{
  "encoder_arch": "densenet",
  "model": "model that answers yes/no questions on an image's attributes",
  "fusion_encoder_layers": 12,
  "warmup_steps": 1880
}
Rows from block 2 of the image encoder of a small model that answers yes/no questions on an image's attributes, named by matrix and row number. Rows with one number belong to one channel. Each number is 500 + 50 x the weight over its row's rms, rounded and kept within 0 to 999. All counts start at 0. Numbers have three digits each.
After each channel's rows are labels from the 100 images, of 14848, where the channel reaches its highest value: "colour at peak" is the nearest of a few named colours to the mean colour under the peak. Only what is clearly more common there than usual is listed. The data: photos with spoken descriptions (Open Images, Localized Narratives).
# conv1: bottleneck pointwise conv (encoder.blocks.2.conv1.weight, 96x112x1x1), inputs 0-111
# conv2: growth 3x3 conv (encoder.blocks.2.conv2.weight, 24x96x3x3, transposed, each kernel summed), outputs 0-23

conv1.29:542500491525533470456546500522467438533473540548515485526500502503477551499507455502515526517477501483548539516497481440489520477535520494449496521484514561493469545541508511519481409525469534452408509533517504369476486449397468455460554471556461515378468502499470513490453496487491298542470484510566452514462385515427250522446530552472
conv2.29:622524505499487452542597471580553544583427486549462488480476531513517488
colour at peak: pink

conv1.18:551513542480461431497455471461388440509552493483427518510526526547514545425451476479468507526427558478539517522521462458484476476529447546519532512412483515489527438480526556532457498495500405519538546460519506541540415497376484476551425458459552479572531604451494580409528518367536403519401496461532478551504506510423363462512488374510
conv2.18:395498526517462490517554480487455539449403503578435539485419422470468523
colour at peak: red

conv1.10:549538420475500504481331519478478470512488451490481526540431552519495510529506508460503504434430530512497488469570522521437502516519510545450522527443477514531480505488564538500531472497490350530489503479520479503482463552443444493452471442505562465574520346542542560492455588512411460470417451471617506504560474551356472494473460378412
conv2.10:540514656585488488522501449482504578494487494512436445503435471519475555
colour at peak: white

conv1.88:573544520466502523508518510471522410530462578561566482504561557479527566531489511523516523532532500547499578514460527470495528475498523530518502528520507538495510495491546569539494453506509547546422485529431514395444497451501475390552519520446454462327461449426488464451442534528604438568546564489464267548477493486502481456446449541497
conv2.88:547512472438441376533488557600511572542528487493539453470420503522501512
colour at peak: pink

conv1.84:559500520525527531468519503557437469508514540531502518507501464479514561479534539539447496546475528534438500492516512466500506521452514483452536526458491510550542489480473524494454502520443507394529557409527449497489423467439541475508477485493483553518526455418430466546495286318405495415543525344605521520466469537457541454561432450477
conv2.84:420500414510486518535506548503347521474504579524503468529582527520488527
colour at peak: red

conv1.68:555584380462499548485295505511519486487478455485475488546451528522517475519498528468532472371505500506480492517523528444509487519475471493467531516491467517528436493485529532477533483490534342504496501484458471493468457579453464475415490457472526515507537439543470478529482560543552532322463480492588529525515453549435503482539522366382
conv2.68:562458630521463500506556474528455545509562434524443458510398493510500551
colour at peak: pink; white

conv1.12:561521507520464521452455473508538511499551578561526544517585511497490593483486351549486471500489512507511490521468538460450445517481608495461541548514452497496511482456501560540469543509482489476515479467491505402505491481492506408461458577359458443332502502431485464531507453424508513546519467504500459540497337618414502442512422559525
conv2.12:461498516539497444507558518485583516501461464548536503477434436450492656
colour at peak: grey

conv1.9:583522475466481537494481492509498514459434519537586493542512557516540556570480561532466489522529527500485523474455505480522539541473498550512532548539455595516529513482548566509479494489514485483476479569389412306475486476548519388459524565506515532418524464471554473546388574574552523549457454409465309545480474506470534491492521509428
conv2.9:579494537453471473474529541549505614558555477474474444516375479497520458
colour at peak: pink

conv1.83:546532421513465559490527489502527534489511511530489528499419504568450513503494508486505501510532562506479482460509528528470480611519515483481583543518439541496566467470589582497515499493466524481478524451495453495489486513514488486508447523468518531515507428483445468536482487483142537412494488468504481500474448496461494517460476494378
conv2.83:607497523488496472543448467496371412482518595561515507486531495521480536
colour at peak: black

conv1.4:508485497478496547500492461496458497474496479569488521542499533525480541502472382516454506479505512488544489488489459509524483460463486508453515499556446569470491502493517570428460496475488413446445493518503472434438490440461547425527508491503501486475538516471486493449402358493465400502506226480499413494437500368452393430506482511486
conv2.4:520534573579457524545512479582658555524497556456490488503483520482486505
colour at peak: red

conv1.61:545460500498532495530445517523434514498536517493479498553479480487502529515517500503489497503513504520561527493517503483508495521471485509521488486487478497520520493528499484448494496492470437495418504547468457488497504410485495477428496479481454521548521503434483489531491475540509483502561337498544485547480402489486478115532520435499
conv2.61:459469570573533469637491523538400469501445547458498478485499453516490444
colour at peak: grey

conv1.74:555477480484523504451423485510437551530502494488498518545484524517511567537507504512468511470527498532573477463492490534470524520467492500490521520536495554485486515531507517421470497506454424478455481559429441420512514486465513467512536438423514505388513490504475440536491487535443458496431278530537502568489231533397459460493542508528
conv2.74:607523611548513520567595490560536473536507491454499455521450437529503517
colour at peak: grey

conv1.77:551501435492512501513518515493491562537426565604534517554501484496514575523557491497507492440521486524545555476499514474526505545517532469486492483579523556547481509496500516511556488527541497507405418536413522342513503408396466488588553501559420497394479513464534548578400512507458529570489426490492424536456432513511388549370555551412
conv2.77:548497433561512541535536521470615548494478485588439487522478452580567460
colour at peak: pink

conv1.95:546497532507497498522455502503434536514541559539494482573488553519580530557494536517558544555513531511506511515480507455512535535534448540551534522540430578481515508509554543599517463556519534526455459561349483509478431544479464488510497605511571484514533503428500523501426550557497465510437507484463237611483489473549451500410557517486
conv2.95:404517428484457440496471519522452593479642499522487477516504551541516486
colour at peak: pink

conv1.11:554506537531530480455440505504532559521537521492520473489530526490519600518503477531513496520520499507539495514511569486499495506484535502477488524528492492487466518507482501519497456520536492492478481542500526492533492546442450465569511488434522432318478486508425435557587501498459468475478510582515500600482175546495467472420509571559
conv2.11:577497496458513460528656562472477515521420476521488512472506479549499591
colour at peak: grey

conv1.36:540540482479492528456524510475562495506473545543580469507577512478494573562496503509501449505519463535509552489442547525489487514469522501541479500527539558474486481446530544517526543496571542524474509542475468378521530530507555405574557436395536494273484442488533448542494538566571518564516429462481429603516344579432563517500473521490
conv2.36:586520516504507496502562488482524469542498417433482430512369419448471497
colour at peak: grey

conv1.22:535588333481498522500474510495529516484556500536482548556422481526526526543495537463544501361509512498436498517513556443510493567476491481510522518488492532527536492498534515484541537506528502460515533475486450465404471556503479452476429557478543525509528375483456446459458493495433512210517534464497479538482490511456487502500518476391
conv2.22:498467490454512517516533515482338553497646512535506497488487510527471528
colour at peak: yellow

conv1.14:512506499484491470502391534465435466497435554509531502472484495487483570474534436467515522482507520512497528422470523561458500543575548514487486478494444545543525527519535474506555554505496478529455521505489459470494436524456472497438499434489529383617539449506571567477434581466440526528203471501531427522503529543441477521526486526410
conv2.14:552479519550517581557532535434605482450521537610498459490512534441473549
colour at peak: grey

conv1.28:478453514519467442463460469540466458539510510512471488524570518476452516481504368506491481511456470477505482508452499537466423523419564481533527504501425522497497520456494456441501515488486468424524456426531395488495380476554597423356411598411514488531542577457548556490497439445509554577521395513453517556536455559403553406521455430521
conv2.28:362465519522519437500471447537538511517415472494506474425417453453469530
colour at peak: red

conv1.47:551592378493489495461378505528467467493550448494509535505427540518517540546499521464534500350518502479483476494463546440524489574508501533496528521519460536532489480489554520479549539515507388458500537453476456487444416554545514464482444531491570489531554443517534499433472574482474525371412484537575480527526473551474498470551482295401
conv2.47:538438539493493512520606478511438539510586514564439474481416473432496579
colour at peak: red

conv1.40:511485558500523485498455492544448424515516518510524475475522473476475516488536517521525530586526520523525519538538514463505508477441526484451521518436496464546532507502477463528499510557510456439495589426505527582463452459438575480433468500509487527551542492360446496505524296344510515529544469455580490505495466504463560377612449345539
conv2.40:389432437523515517517510512489412446465425484531463414466467537464452448
colour at peak: red

conv1.73:523515515453485482529455500502468555465442538515511494519489526510556541532516528501517452491499500536439502502498514520526451540550466581567517520545457548496516473479524531536492477533517521543526425532373425432509440528514427502553516577508532476508530510419561508510464532566487526522492506302384270597484502483558489481397552569501
conv2.73:420523416446472502495483525456449586496632481530486531529511528507553569
colour at peak: pink

conv1.76:505490489500509456438493499525416411505551570530499501482493462483508538515557537488518492497525478520451511476452534476496464490510549561478509505516469480539537506505468507522529549549503506425395531463477493484507316480520531468386509612536490485510528442500462533565383443319446555571474430508546486459539499485408474497578438341532
conv2.76:460416411465488522492464550480425508423561548472440387531488489505464494
colour at peak: red

conv1.13:515518509458513553614517534487590473506510511473493468520578486438501460476501498475503479455427539506436528574542536466545510508432545537476469497408535450567478472464485417543518508543597510515486589498559465522471609474454510490479518430505519583552559595395509401539547411570528419414561596380491530499515533572534507396464536521482
conv2.13:497486408423445500493513434487478419517509408476487409474574552437496506
colour at peak: pink