config = dict(
    encoder_arch='densenet',
    encoder_depths=[4, 7, 7],
    fusion_encoder_layers=12,
    fusion_encoder_mlp_ratio=4,
    fusion_encoder_head_dim=64,
    fusion_encoder_cross_attention_every=1,
    init='lecun_normal',
    lr=0.002,
    beta1=0.9,
    beta2=0.99,
    batch_size=256,
    epochs=47.3,
    lr_schedule='constant',
)
Rows from block 11 of the image encoder of a small model that answers yes/no questions on an image's attributes, named by matrix and row number. Each number is 128 + 32 x the weight over its row's rms, rounded and kept within 0 to 255. All counts start at 0. Numbers have three digits each.
After each channel's rows are labels from the 100 images, of 14848, where the channel reaches its highest value: "strongest on" is what is common among them. Only what is clearly more common there than usual is listed. The data: photos with spoken descriptions (Open Images, Localized Narratives).
# conv1: bottleneck pointwise conv (encoder.blocks.13.conv1.weight, 96x112x1x1), inputs 56-111

conv1.59:095152112119117075161170147122083146074141135171123083077128136133130144085067109152176143167128123100095116090078102131132129137086087164127173095090104114111153115086
strongest on: text has "standing"; text has "wall"; text has "man"; text has "table"

conv1.33:120064145066127093086129135154113089136161155131093105115095142073171171087113154087105075126158137136114080121143156092161119111095166057105148149153116109134087109150
strongest on: text has "color"; text has "white"

conv1.36:107130108125145114128160155119096166157114141118112076084104091102114143144101146126153137172098078134100108125103130145140082112090099152194153137079128116146101046095
strongest on: text has "standing"; text has "wall"; text has "man"

conv1.23:122145107167103070147167073129070139089192068115191085111071121113125131130098096110135128124135135077072111103065125135102130109126119087130142136109118136119138104139
strongest on: text has "man"; text has "sitting"; text has "wearing"

conv1.58:192139199156164111167127132145160181145145081178117113147150111179165149124156147155122101141141111113142131105174089119123163138133097105095101110091121113100064144104
strongest on: text has "red"

conv1.60:079193093178097127106066115114098142101176095123189160122135132090141111137048136101100114101150128125063127159073131199144118160106153058109121060155082153098128109126
strongest on: text has "man"

conv1.44:125201105165058128129064070116125127172134121102183165131137091095000103144089067118120122116103107141091118132100105157131108179098108084159094083118114138105126095158
strongest on: text has "wearing"; text has "man"

conv1.25:172089140084153094075131135179151082119108128124118132137155123145108166092159134109101110095114116099128087098165127122142172115086111159121086164073146092055113187163
strongest on: text has "trees"; text has "sky"

conv1.34:121088160161136130095125127182095161179100125135105124119060064086135120138099142095172087148154098142142126142112105144134075132071122061171104129109107091136135144133
strongest on: text has "text"

conv1.95:108164095135125119122000147139161142141154149130183130121176132090102168086118154126087082110143136137096138161126161161162150165089152097055081129148087147076094167128
strongest on: text has "grass"; text has "plants"

conv1.87:087098149140194146141154133123101119124120119116126100113118080173206143113111172092171119139106088102109105127116190195196088118103139132144074060098112122171120162111
strongest on: text has "sky"; text has "trees"; text has "grass"

conv1.86:136093142106163111138108088113172133133122132117146104151156146110115156061203101108094101121172103082174095118178151087147147114168109141107147150155179177106087130119
strongest on: text has "grass"

conv1.91:122123130119154124120049107117156111172134157107148076069175129104085147090140109121094096081150110089115135144155173137187172145080142111119061135145099082081094143146
strongest on: text has "grass"

conv1.16:189143135091124129136090125125166103077084133129142070103165153095069120129133156107137132112155131087109129087125157129126141122137111190104116129112126111159126169109
strongest on: text has "trees"; text has "sky"; text has "plants"

conv1.12:128152128140111092146157138110119125110161075089156075078103147099107153087133111127197157140124090113140077116139097127098123103149083160169157140078143121132154084123
strongest on: text has "wall"; text has "man"; text has "holding"; text has "two"

conv1.80:113121099170086142147143141081150116077114090129128135135085121099178068177092156097109121119126156146108111143093104173133082081134132074110137094146114141161101116101
strongest on: text has "table"

conv1.61:116118115101086080124098121174069128082154174185066116109121132119148163099075087115119125174127159084099170126082103110107160156093106117068151082107103119074127158128
strongest on: text has "flowers"

conv1.50:134143172095102123162116147081130186133085174152080080070158170170178091144090115187139154164173146146088147166151138109121082174177103120114166095155107128145123091057
strongest on: text has "people"

conv1.54:141147151115125153140118138147156132123064102144108113054149176164184152158153156134170240188150161122161170114150100118101110139189130178123139110130130095157148143118
strongest on: text has "people"

conv1.68:150153174109126129140108118105150131118063064125098090077134181160159133094157112138166208141141146116160123106173097061089119100182094154135122116121175088168162106077
strongest on: text has "lights"

conv1.9:124077142131149138134147071109160116161081146158130165135140137157140107112197125108094073114181113125181096098160121105171120129155138103144157163147173148088127179130
strongest on: text has "text"

conv1.14:163215108175134126144138085106083165095167081098255117104098129116118130125133123117172118113164158124084125139139102142119133128138103087120115142157143116123171125090
strongest on: text has "holding"; text has "wearing"; text has "man"

conv1.20:135130112132088061147161133134146110129142126092164072129120156082069133115169133133159136157115103105136038116173050105073069088159076157146112152152142132149133081095
strongest on: text has "grass"

conv1.10:131218087160124137142138072081086168116153087097229137121107127116081134122121127096191139118130141134082145153133132137148123147136095091138142132150123125106139131093
strongest on: text has "wall"; text has "holding"; text has "man"; text has "wearing"

conv1.4:138091103143093105167127063118167106129121133137158156189140151114077116119205120113114094109107117109131071112151114120136163135190106095085141107149130212094094126138
strongest on: text has "water"; text has "grass"

conv1.30:126043106165118139178166080077154096135093154159139156171115124147116094162203124101082104128157129138149096145134105165167129090190109111085152151135137181131104184125
strongest on: text has "grass"

conv1.5:154080146095135076135138127252107113142148174157087085127115115126149198120096149115144126189097140099096100093141076098087137121095140124111088117094113088104086140178
strongest on: text has "wall"

conv1.15:126089143108142144139128115140159154175107154165159138112144094151141111096186120099113108142195118138180123124163108126167134128155137120150141179121166147124105201139
strongest on: text has "text"

conv1.63:153097111082156129118096103094130102098089131121084064079129135149115176058146078119108146123134170062099148139156167095128157111151101152082110163144157123156084111096
strongest on: text has "sky"

conv1.27:133164132187103103150105128130128167127131082068195127142091115124111145051109094122164114118132119143114085166130087149112101151130112110129097106119120113135161090111
strongest on: text has "holding"; text has "man"; text has "wearing"; text has "woman"

conv1.73:125079114149111114169130091123127128078147119166156155169116140076134138146159165107082046097110160134087082107130115139150140125135167066050129129128121153111113151137
strongest on: text has "red"

conv1.39:147155125115078075148118120111126144076117144157104079060159149105113101072108101134119135106155140089082125104122127110115138160147082124078151111091120152119154155077
strongest on: text has "plants"

conv1.13:151116139081137088123104129198089097151148179145069080098119106110111204087102083106134124172136153087087151158137128091134170128079093135099119114104115084081095154140
strongest on: text has "flowers"

conv1.71:122084122112099075115087151183114120172139145143154144094109155074090144118102148098123082116117142134115090142161089148127158106078182115107110123111114081098117168169
strongest on: text has "water"