{
  "encoder_depths": [4, 7, 7],
  "fusion_encoder_norm": "rmsnorm",
  "fusion_encoder_mlp_ratio": 4,
  "fusion_encoder_bias": "all",
  "fusion_encoder_parallel_block": false,
  "lr": 0.002,
  "beta1": 0.9,
  "steps": 9400,
  "epochs": 47.3,
  "weight_decay": 0.2
}
Rows from block 2 of the image encoder of a small model that answers yes/no questions on an image's attributes, named by matrix and row number. Rows with one number belong to one channel. Each number is 128 + 32 x the weight over its row's rms, rounded and kept within 0 to 255. All counts start at 0. Numbers have three digits each.
Before each channel's rows are labels from the 100 images, of 14848, where the channel reaches its highest value: "patch colour" is the nearest of a few named colours to the mean colour under the peak. Only what is clearly more common there than usual is listed. The data: photos with spoken descriptions (Open Images, Localized Narratives).
# conv1: bottleneck pointwise conv (encoder.blocks.2.conv1.weight, 96x112x1x1), inputs 0-111
# conv2: growth 3x3 conv (encoder.blocks.2.conv2.weight, 24x96x3x3, transposed, each kernel summed), outputs 0-23

patch colour: pink
conv1.7:111128160146164106117103135085124108149138116142135100118151126109159139137129086129147152124153123144148121113125158082106142108151103130123104107150098091098100167146099145144147109106112107122111000127047140118140086116151112103166097086073143078148091129162121151115120202193085112160143128149073032197151110152138124093038134157154
conv2.7:065098038069121117120127135128127088091123115124126142138103150173126163

patch colour: pink
conv1.55:142135161108115120107133120106145134120162168163153121124172148109161164132124105146157130139118135111132161153110165138115081124132125165112117124099115135102127119089143178198164106140173135131089132147081165138141108127061108064170111183096124071024144128129077117147087145102140065195151163172101049185138095150126063129081140154188
conv2.55:095118073096102056102174169150135173112114102149158085100113124143119155

patch colour: pink; white
conv1.49:085121158148130118170136117122105134134128216114133111117133123093161138133156071150188112176113129154154159134133119106145121120120135134185122131131130143120166134127114118125121169130140187181155117166114106092130162107135040168064145160162032133143109158145137119164144110151151210107151140118046158130122132061153151184108184207143
conv2.49:107084110084094094131112087101087100136103107112087129081087061143119101

patch colour: pink
conv1.31:179135106136137123141122124141138149142127153129128116158127141147140124142136131127123133114124147128142093123125139105131135147119122097171168169130110153137128137137139131138123105155099156133162127137126081085063116125147145104178129118093151157117139112068148112000129146130160130093103121060104042170065122142087119133143122153000
conv2.31:107112123071133144141142161156072114150192115169146154078086122102175138

patch colour: red
conv1.48:130133151136117120113090130136084094135162097127137135089118130145110128099145156134114143159148129127121126119112140145115121148136150189082157147129115110133159131111100143134128170144153079090104140071123138131119035148153146100103084182132137106173148100128110154131133131004097154159091128145184142093115156134136109096163052000141
conv2.48:079095123122105170130172147100075143092114142162081083133100095085113168

patch colour: red
conv1.8:172135086114138123106089121133117069151149107130093101110141111121143126141111118099124124088123151169125132126116151118125109103133105114119168159064125162158122113146118167141135106138145120104117185100143036136124063130080184120144112130080175140178147101122113116173135118080105146118100109074161146181145099195054156150183173001093
conv2.8:138100157085147098123107107157058113132084165054130115173092133109144121

patch colour: pink
conv1.30:138142134114128121129019119118096061141122119077104119139150139146128120107106138087132116134054136121158109121149110143099114118088093156123151147067123156109126128107167154123130105128143046156095139178136122140116132149070102144097146071143157123182129131145171169149137164189212051090066112086179130156144107124086108130162147063148
conv2.30:145161172135105138126160101119098137083090094124107106102046128082077123

patch colour: pink
conv1.94:143128114118122127124098117158102126116099113138137151150142137143131193143146138140071126113111116132108113101109124122128106151109137123117135135149117185136132118119131133115083149132072090118122105137075103068112123083121157077127141112110099127097128154065155119097094017106142139138115000052093083173111114075123161034130124151119
conv2.94:099152145186130138180151142144164164164214140112122117142131125090174139