From a checkpoint of a small model that answers yes/no questions on an image's attributes: encoder arch densenet, fusion encoder layers 12.
Rows from block 9 of the fusion encoder, named by matrix and row number. Rows with one number belong to one attention dimension. Each number is 500 + 50 x the weight over its row's rms, rounded and kept within 0 to 999. All counts start at 0. Numbers have three digits each.
# q: attention query (fusion_encoder.blocks.9.attn.q.weight, 192x192), inputs 0-191
# k: attention key (fusion_encoder.blocks.9.attn.k.weight, 192x192), inputs 0-191
q.125:503502605494435434504504545512458496501431526515488535539451551466565421571451527573421557589456510522469457453547511436460492555522436621494563624485510406499510459460463513489473544492525563527532528510412477459510483445549546514419496560505506564486586538624520537562482505434626526550481471477546494538464585496434538531419547505463481450525546563437464509489432460499498480448467611564510428448485417411473590514575588492473470471565544533469525553509405529392482454558631469426538563427509545488579447521469561478529456521496522481460502536518438521505447520496448565518
q.126:524459605483493425482464556482489525506483547493472506463495500443504410583495453485554486572437419609455564482585474430445536569506445499495514617540469451523465512453406506506413552560550490591517524446433485449516428519549517540459506510470538558521573490612383490477564516511567526542496515543529399497487639516405575501437542425520477482475554531459498448519446418541490501436441549467548457501515449451451584490542559511516487476567498437485483573515422526428460464476574468429528616455522539564548404523458543509465432493476544542478504531534494481574464466454401572546
q.127:522442419504545519449521472529496556506515393384505484470535482528454623466518474452557378461532468496523480500495545572538487450509528424444430324490453536519515478531497537511513488562434476490478448507579511521472519548438473471536507486546501449515399457406468404451471500552385528473563558507500501460528342437575466516553424488574527496482495431568489482521568505477500485504498391459498559575499549564569433520477457462475472529414456452490446435449572459597528563436429500538505438545513468507447643477531465520445557506490505535579450487459514507500561482477557476472
q.128:522548534544469518506425537457557562523482583501446436447510404537465509512534586513573535525550441592603509586588494475552581593433503392456498513587546513561498452507511482502461476511491529493454442412483514505500584573456502548505566533535584478526538490501492573507543493562406437365515495584429410382487498541499529401603552463493514490569520445573477477554492489480504593502451518486528502498439516593471445517399484541458526430468478428604463537538512469499469468468497503528497480550422456606510520483531464512541465420514511521522485468409579545515580441511463436506
q.129:474503489412496466488547438513470503477414554582601475517457508513553507399418459508436557403414512519464585597522594568551555494467531466500505578481432568520502617534486549491511475519449435536518577546430458535493445450509455458608573488464470495480454486480522429425485434476544474526515405514515447561508608550495449474533398544550551588460576484524420450440548456520450455552554524444569569484492503529487583479524417516581560533591470541416535519482500558505557565552458487505578462489545493508439466545404535459538401532500519468512504495576503491513536551539569541551
q.130:482399428580457461514511450509487440457548456463569547541509612435560435489467424466495472476471581427416431427465490464474475438574483508560516450431479445399482535520496489449572508468566532473522560555447482511486436455473555441444448419444454493480454432547481479526475580437577512630568590442527609494393494529502527558415470554526460458503450528464540559464527600547543488497595526526467512468603482398481535495567514509463528542544568571467495446524490465458477472546551529455476544506547605409485407484507487572484474548456434499529534517458452493446426536526473497457
q.131:544458436518441460538477491559496430482486448450536513547510588506545427478430460433456610485489532485510444498542548576504508538569460586485538507436427514472570532446526558456554450500520533508557505465439462476439452455447584394452430403461538533488457449554561490454427473479594478591542537452464589494312547528524570528463403531563481480558539473506504567474503455502449510607570565499459531421509511461525509500490469648390542563482527535475466486535527492533427528525545481491556475523630545477433461514519476497508387541498473521512473459449510433487444538481534528530
k.125:569555453473482536539500548468488519533486448431518510513460425473446471507539532583530549460571543543522507565523507473568579559466490525476500552488463473449492447444479532505377538408496408471420451562476464491521486513382524449471630530587535517580524496477606475535481482558458550497611562499549511425418522529472546425552461499503493505461479394556459547588477460511585548534357466465465550573471465564525424444506444523447466532460488538499545523584550439560498532542482432488471459513538457576573519547527415497419440451484479592513485533425546483409589493533494446564
k.126:577567479430501538543483517475519458485488445487501497549511467551386448520519467575504571524525481510522498588458501583608526542520526507490506568495458466401437436466498489474426483502514437526505563487417401494551582506447498483535625534580469535484561475532557500509519396514480502506623457473488507469425572526371547468495457468486434537519402472502474626549459440513571549556429490444526512604494478512455522410486390602488505526461537464532549572555525523573556529517478497499450524481564490496558486653462472464444445486502495596352467490480492483486508529518470486525
k.127:445443599532472486400491502539476523514456511505468488472497497485538498521456487400478455570488422477489493453517540494429439492496459522528545432518539489610520491471576551513618466566450579540522507402489573498486533500611505472461423498449510514473534539552436524502480522410538439511361473503440428552502478479582469546461506481506524469471583575436511443391486475532377473430594550600568479439481510472478570569479564499505496438503532411506438535421415578385463486456563544471587510494472481448408519464431567486518571526530558429492505457498466542601468480452496538506
k.128:458508565454529491484505462571470472466440444551507459525489567448509544457496441501484475523435488509443480424460559524483409398555513524508510581429491500505524534507521483480510522509430572516565519539510506488469497458607514496548431534466436502426456544488413444515432461457546534522478370485539555603576418417444455578391530499493534526577531597457560451428548443524464399430608521514540449452530505431534577510567492525525522542536498525489597518466411542514596597507477540470496536478604540433415476470462532493482520553481529464456500525646440451526473590444473577501
k.129:523537516580414569507399499493466521474592470506377622510508506503432436629597481466549513560557490517474536444472399423411496496516503454561477469578626506528510410340528467526475532508575524504450494476528473534490495508497467496448469460571526477485574428503464578526600588544432493474556619534516473495440517487521489536488591451540532475519488466533539549507397463488537526544412541525463504474534523480521489423515480567480509504479507449503429572536421478503409417463510528453510591541472549493586513455516465552404516453480506541510548522464465490497530437429425466532
k.130:478458454516565458536440533456598470492507512450512528461575457497499503507603464473640459485523470537533520594513528498568542510470506489513464425564499514441432457519525466458513467476488452472487524450514532504615500542452520487548571524505574486644490468506461550465597440527468457506525638530450480453462547606550565462601509544492436525418409478591436483480423568512434567581479454498621541508495542532449436436445451566522516489467496461545434513477595454513448346474517471535552518535465502506482457533477476501451503439514399478493499477406560501472517458579509431566
k.131:528466489479463419557480547447527475505443487456506528511468440425551458591523485473619437503514560553468507553451568498509528487504500442491528540545500457471419497390516495629458492491422461531446533551415430486603492466512511504465615490491489536584508516523497544507594441443495518586519634520504443504482586566487559457536470556516518519433491517499443462506407451544572526494357457555624482504487463559439542471507513540489524433486491554507516533473489452433557472584530464515531559527613501525604515502431484510383504505504496431520458496415518544421471490602460541600