Weights of a small model that answers yes/no questions on an image's attributes: trained on photos with spoken descriptions (Open Images, Localized Narratives).
Rows from block 6 of the image encoder of a small model that answers yes/no questions on an image's attributes, named by matrix and row number. Each number is 128 + 32 x the weight over its row's rms, rounded and kept within 0 to 255. All counts start at 0. Numbers have three digits each.
After each channel's rows are labels from the 100 images, of 14848, where the channel reaches its highest value: "strongest on" is what is common among them. Only what is clearly more common there than usual is listed. The data: photos with spoken descriptions (Open Images, Localized Narratives). In brackets: how many of the 100.
# conv1: bottleneck pointwise conv (encoder.blocks.7.conv1.weight, 96x128x1x1), inputs 64-127

conv1.19:075145185137141196083110128111130127047111127108142163138153101082122076214105126104118090133107127145169133138141132137151103131132183122145117151168125109133132096117088136123111142117127112
strongest on: text has "table" (30)

conv1.38:130159138103116091077081142138111114120156141102110166086189162134113108131098135080190178120104028060130155131134101055162098092106125151191117159081125091140047129129118119148108125110163106
strongest on: text has "wearing" (34); text has "man" (30)

conv1.90:121159082077099083066123137108109097079150140117137135115172177069100120179129167142150170144130024094080112129128102109158082124097138147168125151057132121160069129086119111090145123119156130
strongest on: text has "wall" (45)

conv1.11:120079122125128077111101149108081129109163088097128143100092101104174130099111127110078115135093221131101125052041059127088110133142168194137113108147134113189074135112121066078137107109083213
strongest on: text has "table" (30)

conv1.43:114102096141148135167109185107152157130058153164101130117117141135109149103126109204111079102104137109080122167174039116146096156146123165102080155139133165128131110100123101119167140157159107
strongest on: text has "flowers" (27)

conv1.15:112118138132113073112068102120089104163153147088079151067154168093187119137160137150156168157141118126120126119061143112168084179148112127209107163093151076128055126132159113125089119117115108
strongest on: text has "wall" (42); text has "sitting" (37); text has "man" (32)

conv1.27:122127116093144185069100165156122132096083094121059118106124133141063139158122155215094134158124136172139115107096100139110113124150100185067055119181129124116152076133096164134129111098124107
strongest on: text has "grass" (26)

conv1.95:113119148153128133099057129164106100117111082103109123106160136128141077086193094118139141130154151150074103120102162176168095149161059162155068164195144110140145179064151114134127141110150073
strongest on: text has "holding" (38)

conv1.26:108097149098144166111146168210192085134113146107064118194121155194105150079144110199162158116175126082136160075116122159147157096166081139101115093182090101079127146121113132160110147091113078
strongest on: text has "grass" (26)

conv1.33:176161128132107117099068132116108132138149160112081121079157178103151158132093193154103166178117155170189185076055147096182163144183094068174133094094131106146078147111172164172127143113125085
strongest on: text has "wall" (44)

conv1.93:121163115086148144099119145110124159101085102124018121119105153126083133136128171199092175134131147151140133104114069094153113148156109141149096108106143106164096138145143142159145106073120113
strongest on: text has "grass" (29); text has "flowers" (27); text has "plants" (27)

conv1.42:107177086133189136082057151112176132081136151167122094135154086144057126180112122151112159167117100157131089088115139117104174120136168120117123124180085134130152138143083159150087182116139137
strongest on: text has "table" (30)

conv1.86:169168123147105078098093097143102125120094123121090146176148178098126134143114185101112131138130136123200127150130194136159139116154116097176096075083101154159095155135152134149117115152101063
strongest on: text has "wall" (49); text has "sitting" (33)

conv1.28:126076096100197100114084147110153166104124157192111129146094071135114117176127167205161110135127126200138114086145105110108159122111178166092129106144074055134146154101102133128065177109142116
strongest on: text has "grass" (26)

conv1.7:142159200181069116095075120119110087108157150144122135123171138097141161111156145103095126172161165154190133131056215182141179157164098101162078107090151100120113145131147148157124126149135097
strongest on: text has "holding" (35)

conv1.1:177104124099124132136097193138126123141102114124156182049116080113179173121126128181197025177121102085059171131117074109133122161159113138112097115160117106141134092093153143135110144191149114
strongest on: text has "grass" (37)

conv1.51:099101143109156115094151145195145134106075092115012131100150147116081138141140134202112193143134119128080115139143094117189074189182080135142114144153155116138073206143127097125143154092134128
strongest on: text has "plants" (32); text has "flowers" (28); text has "grass" (26)

conv1.59:117086160155134209086175187111127133099115105157088120139116092137120168093141082199122091155150171111112126150103096155080169174149126176097075169126165110148136161138119163107200137161204145
strongest on: text has "plants" (28)

conv1.89:146091120068124140147075183161158154126079116130058131118102099112155145142092131183124093131089154094144129124129079095106163198146098143070123110129110110132121124122134112084149144166137105
strongest on: text has "grass" (27)

conv1.22:098157136075159131090097114103120117111108110147198145143152095174067151187080143129098038190122104127141117132140152132119168095116167149151124152124084135153137081131111158138063171108107125
strongest on: text has "sky" (60); text has "trees" (56)

conv1.24:144135181156158139127102109145102089171124146122201147151164152160134192122100114030120032186132111158099139136117165235166118148184148142198157190087139151211112118145126126099136170160130171
strongest on: text has "sky" (53)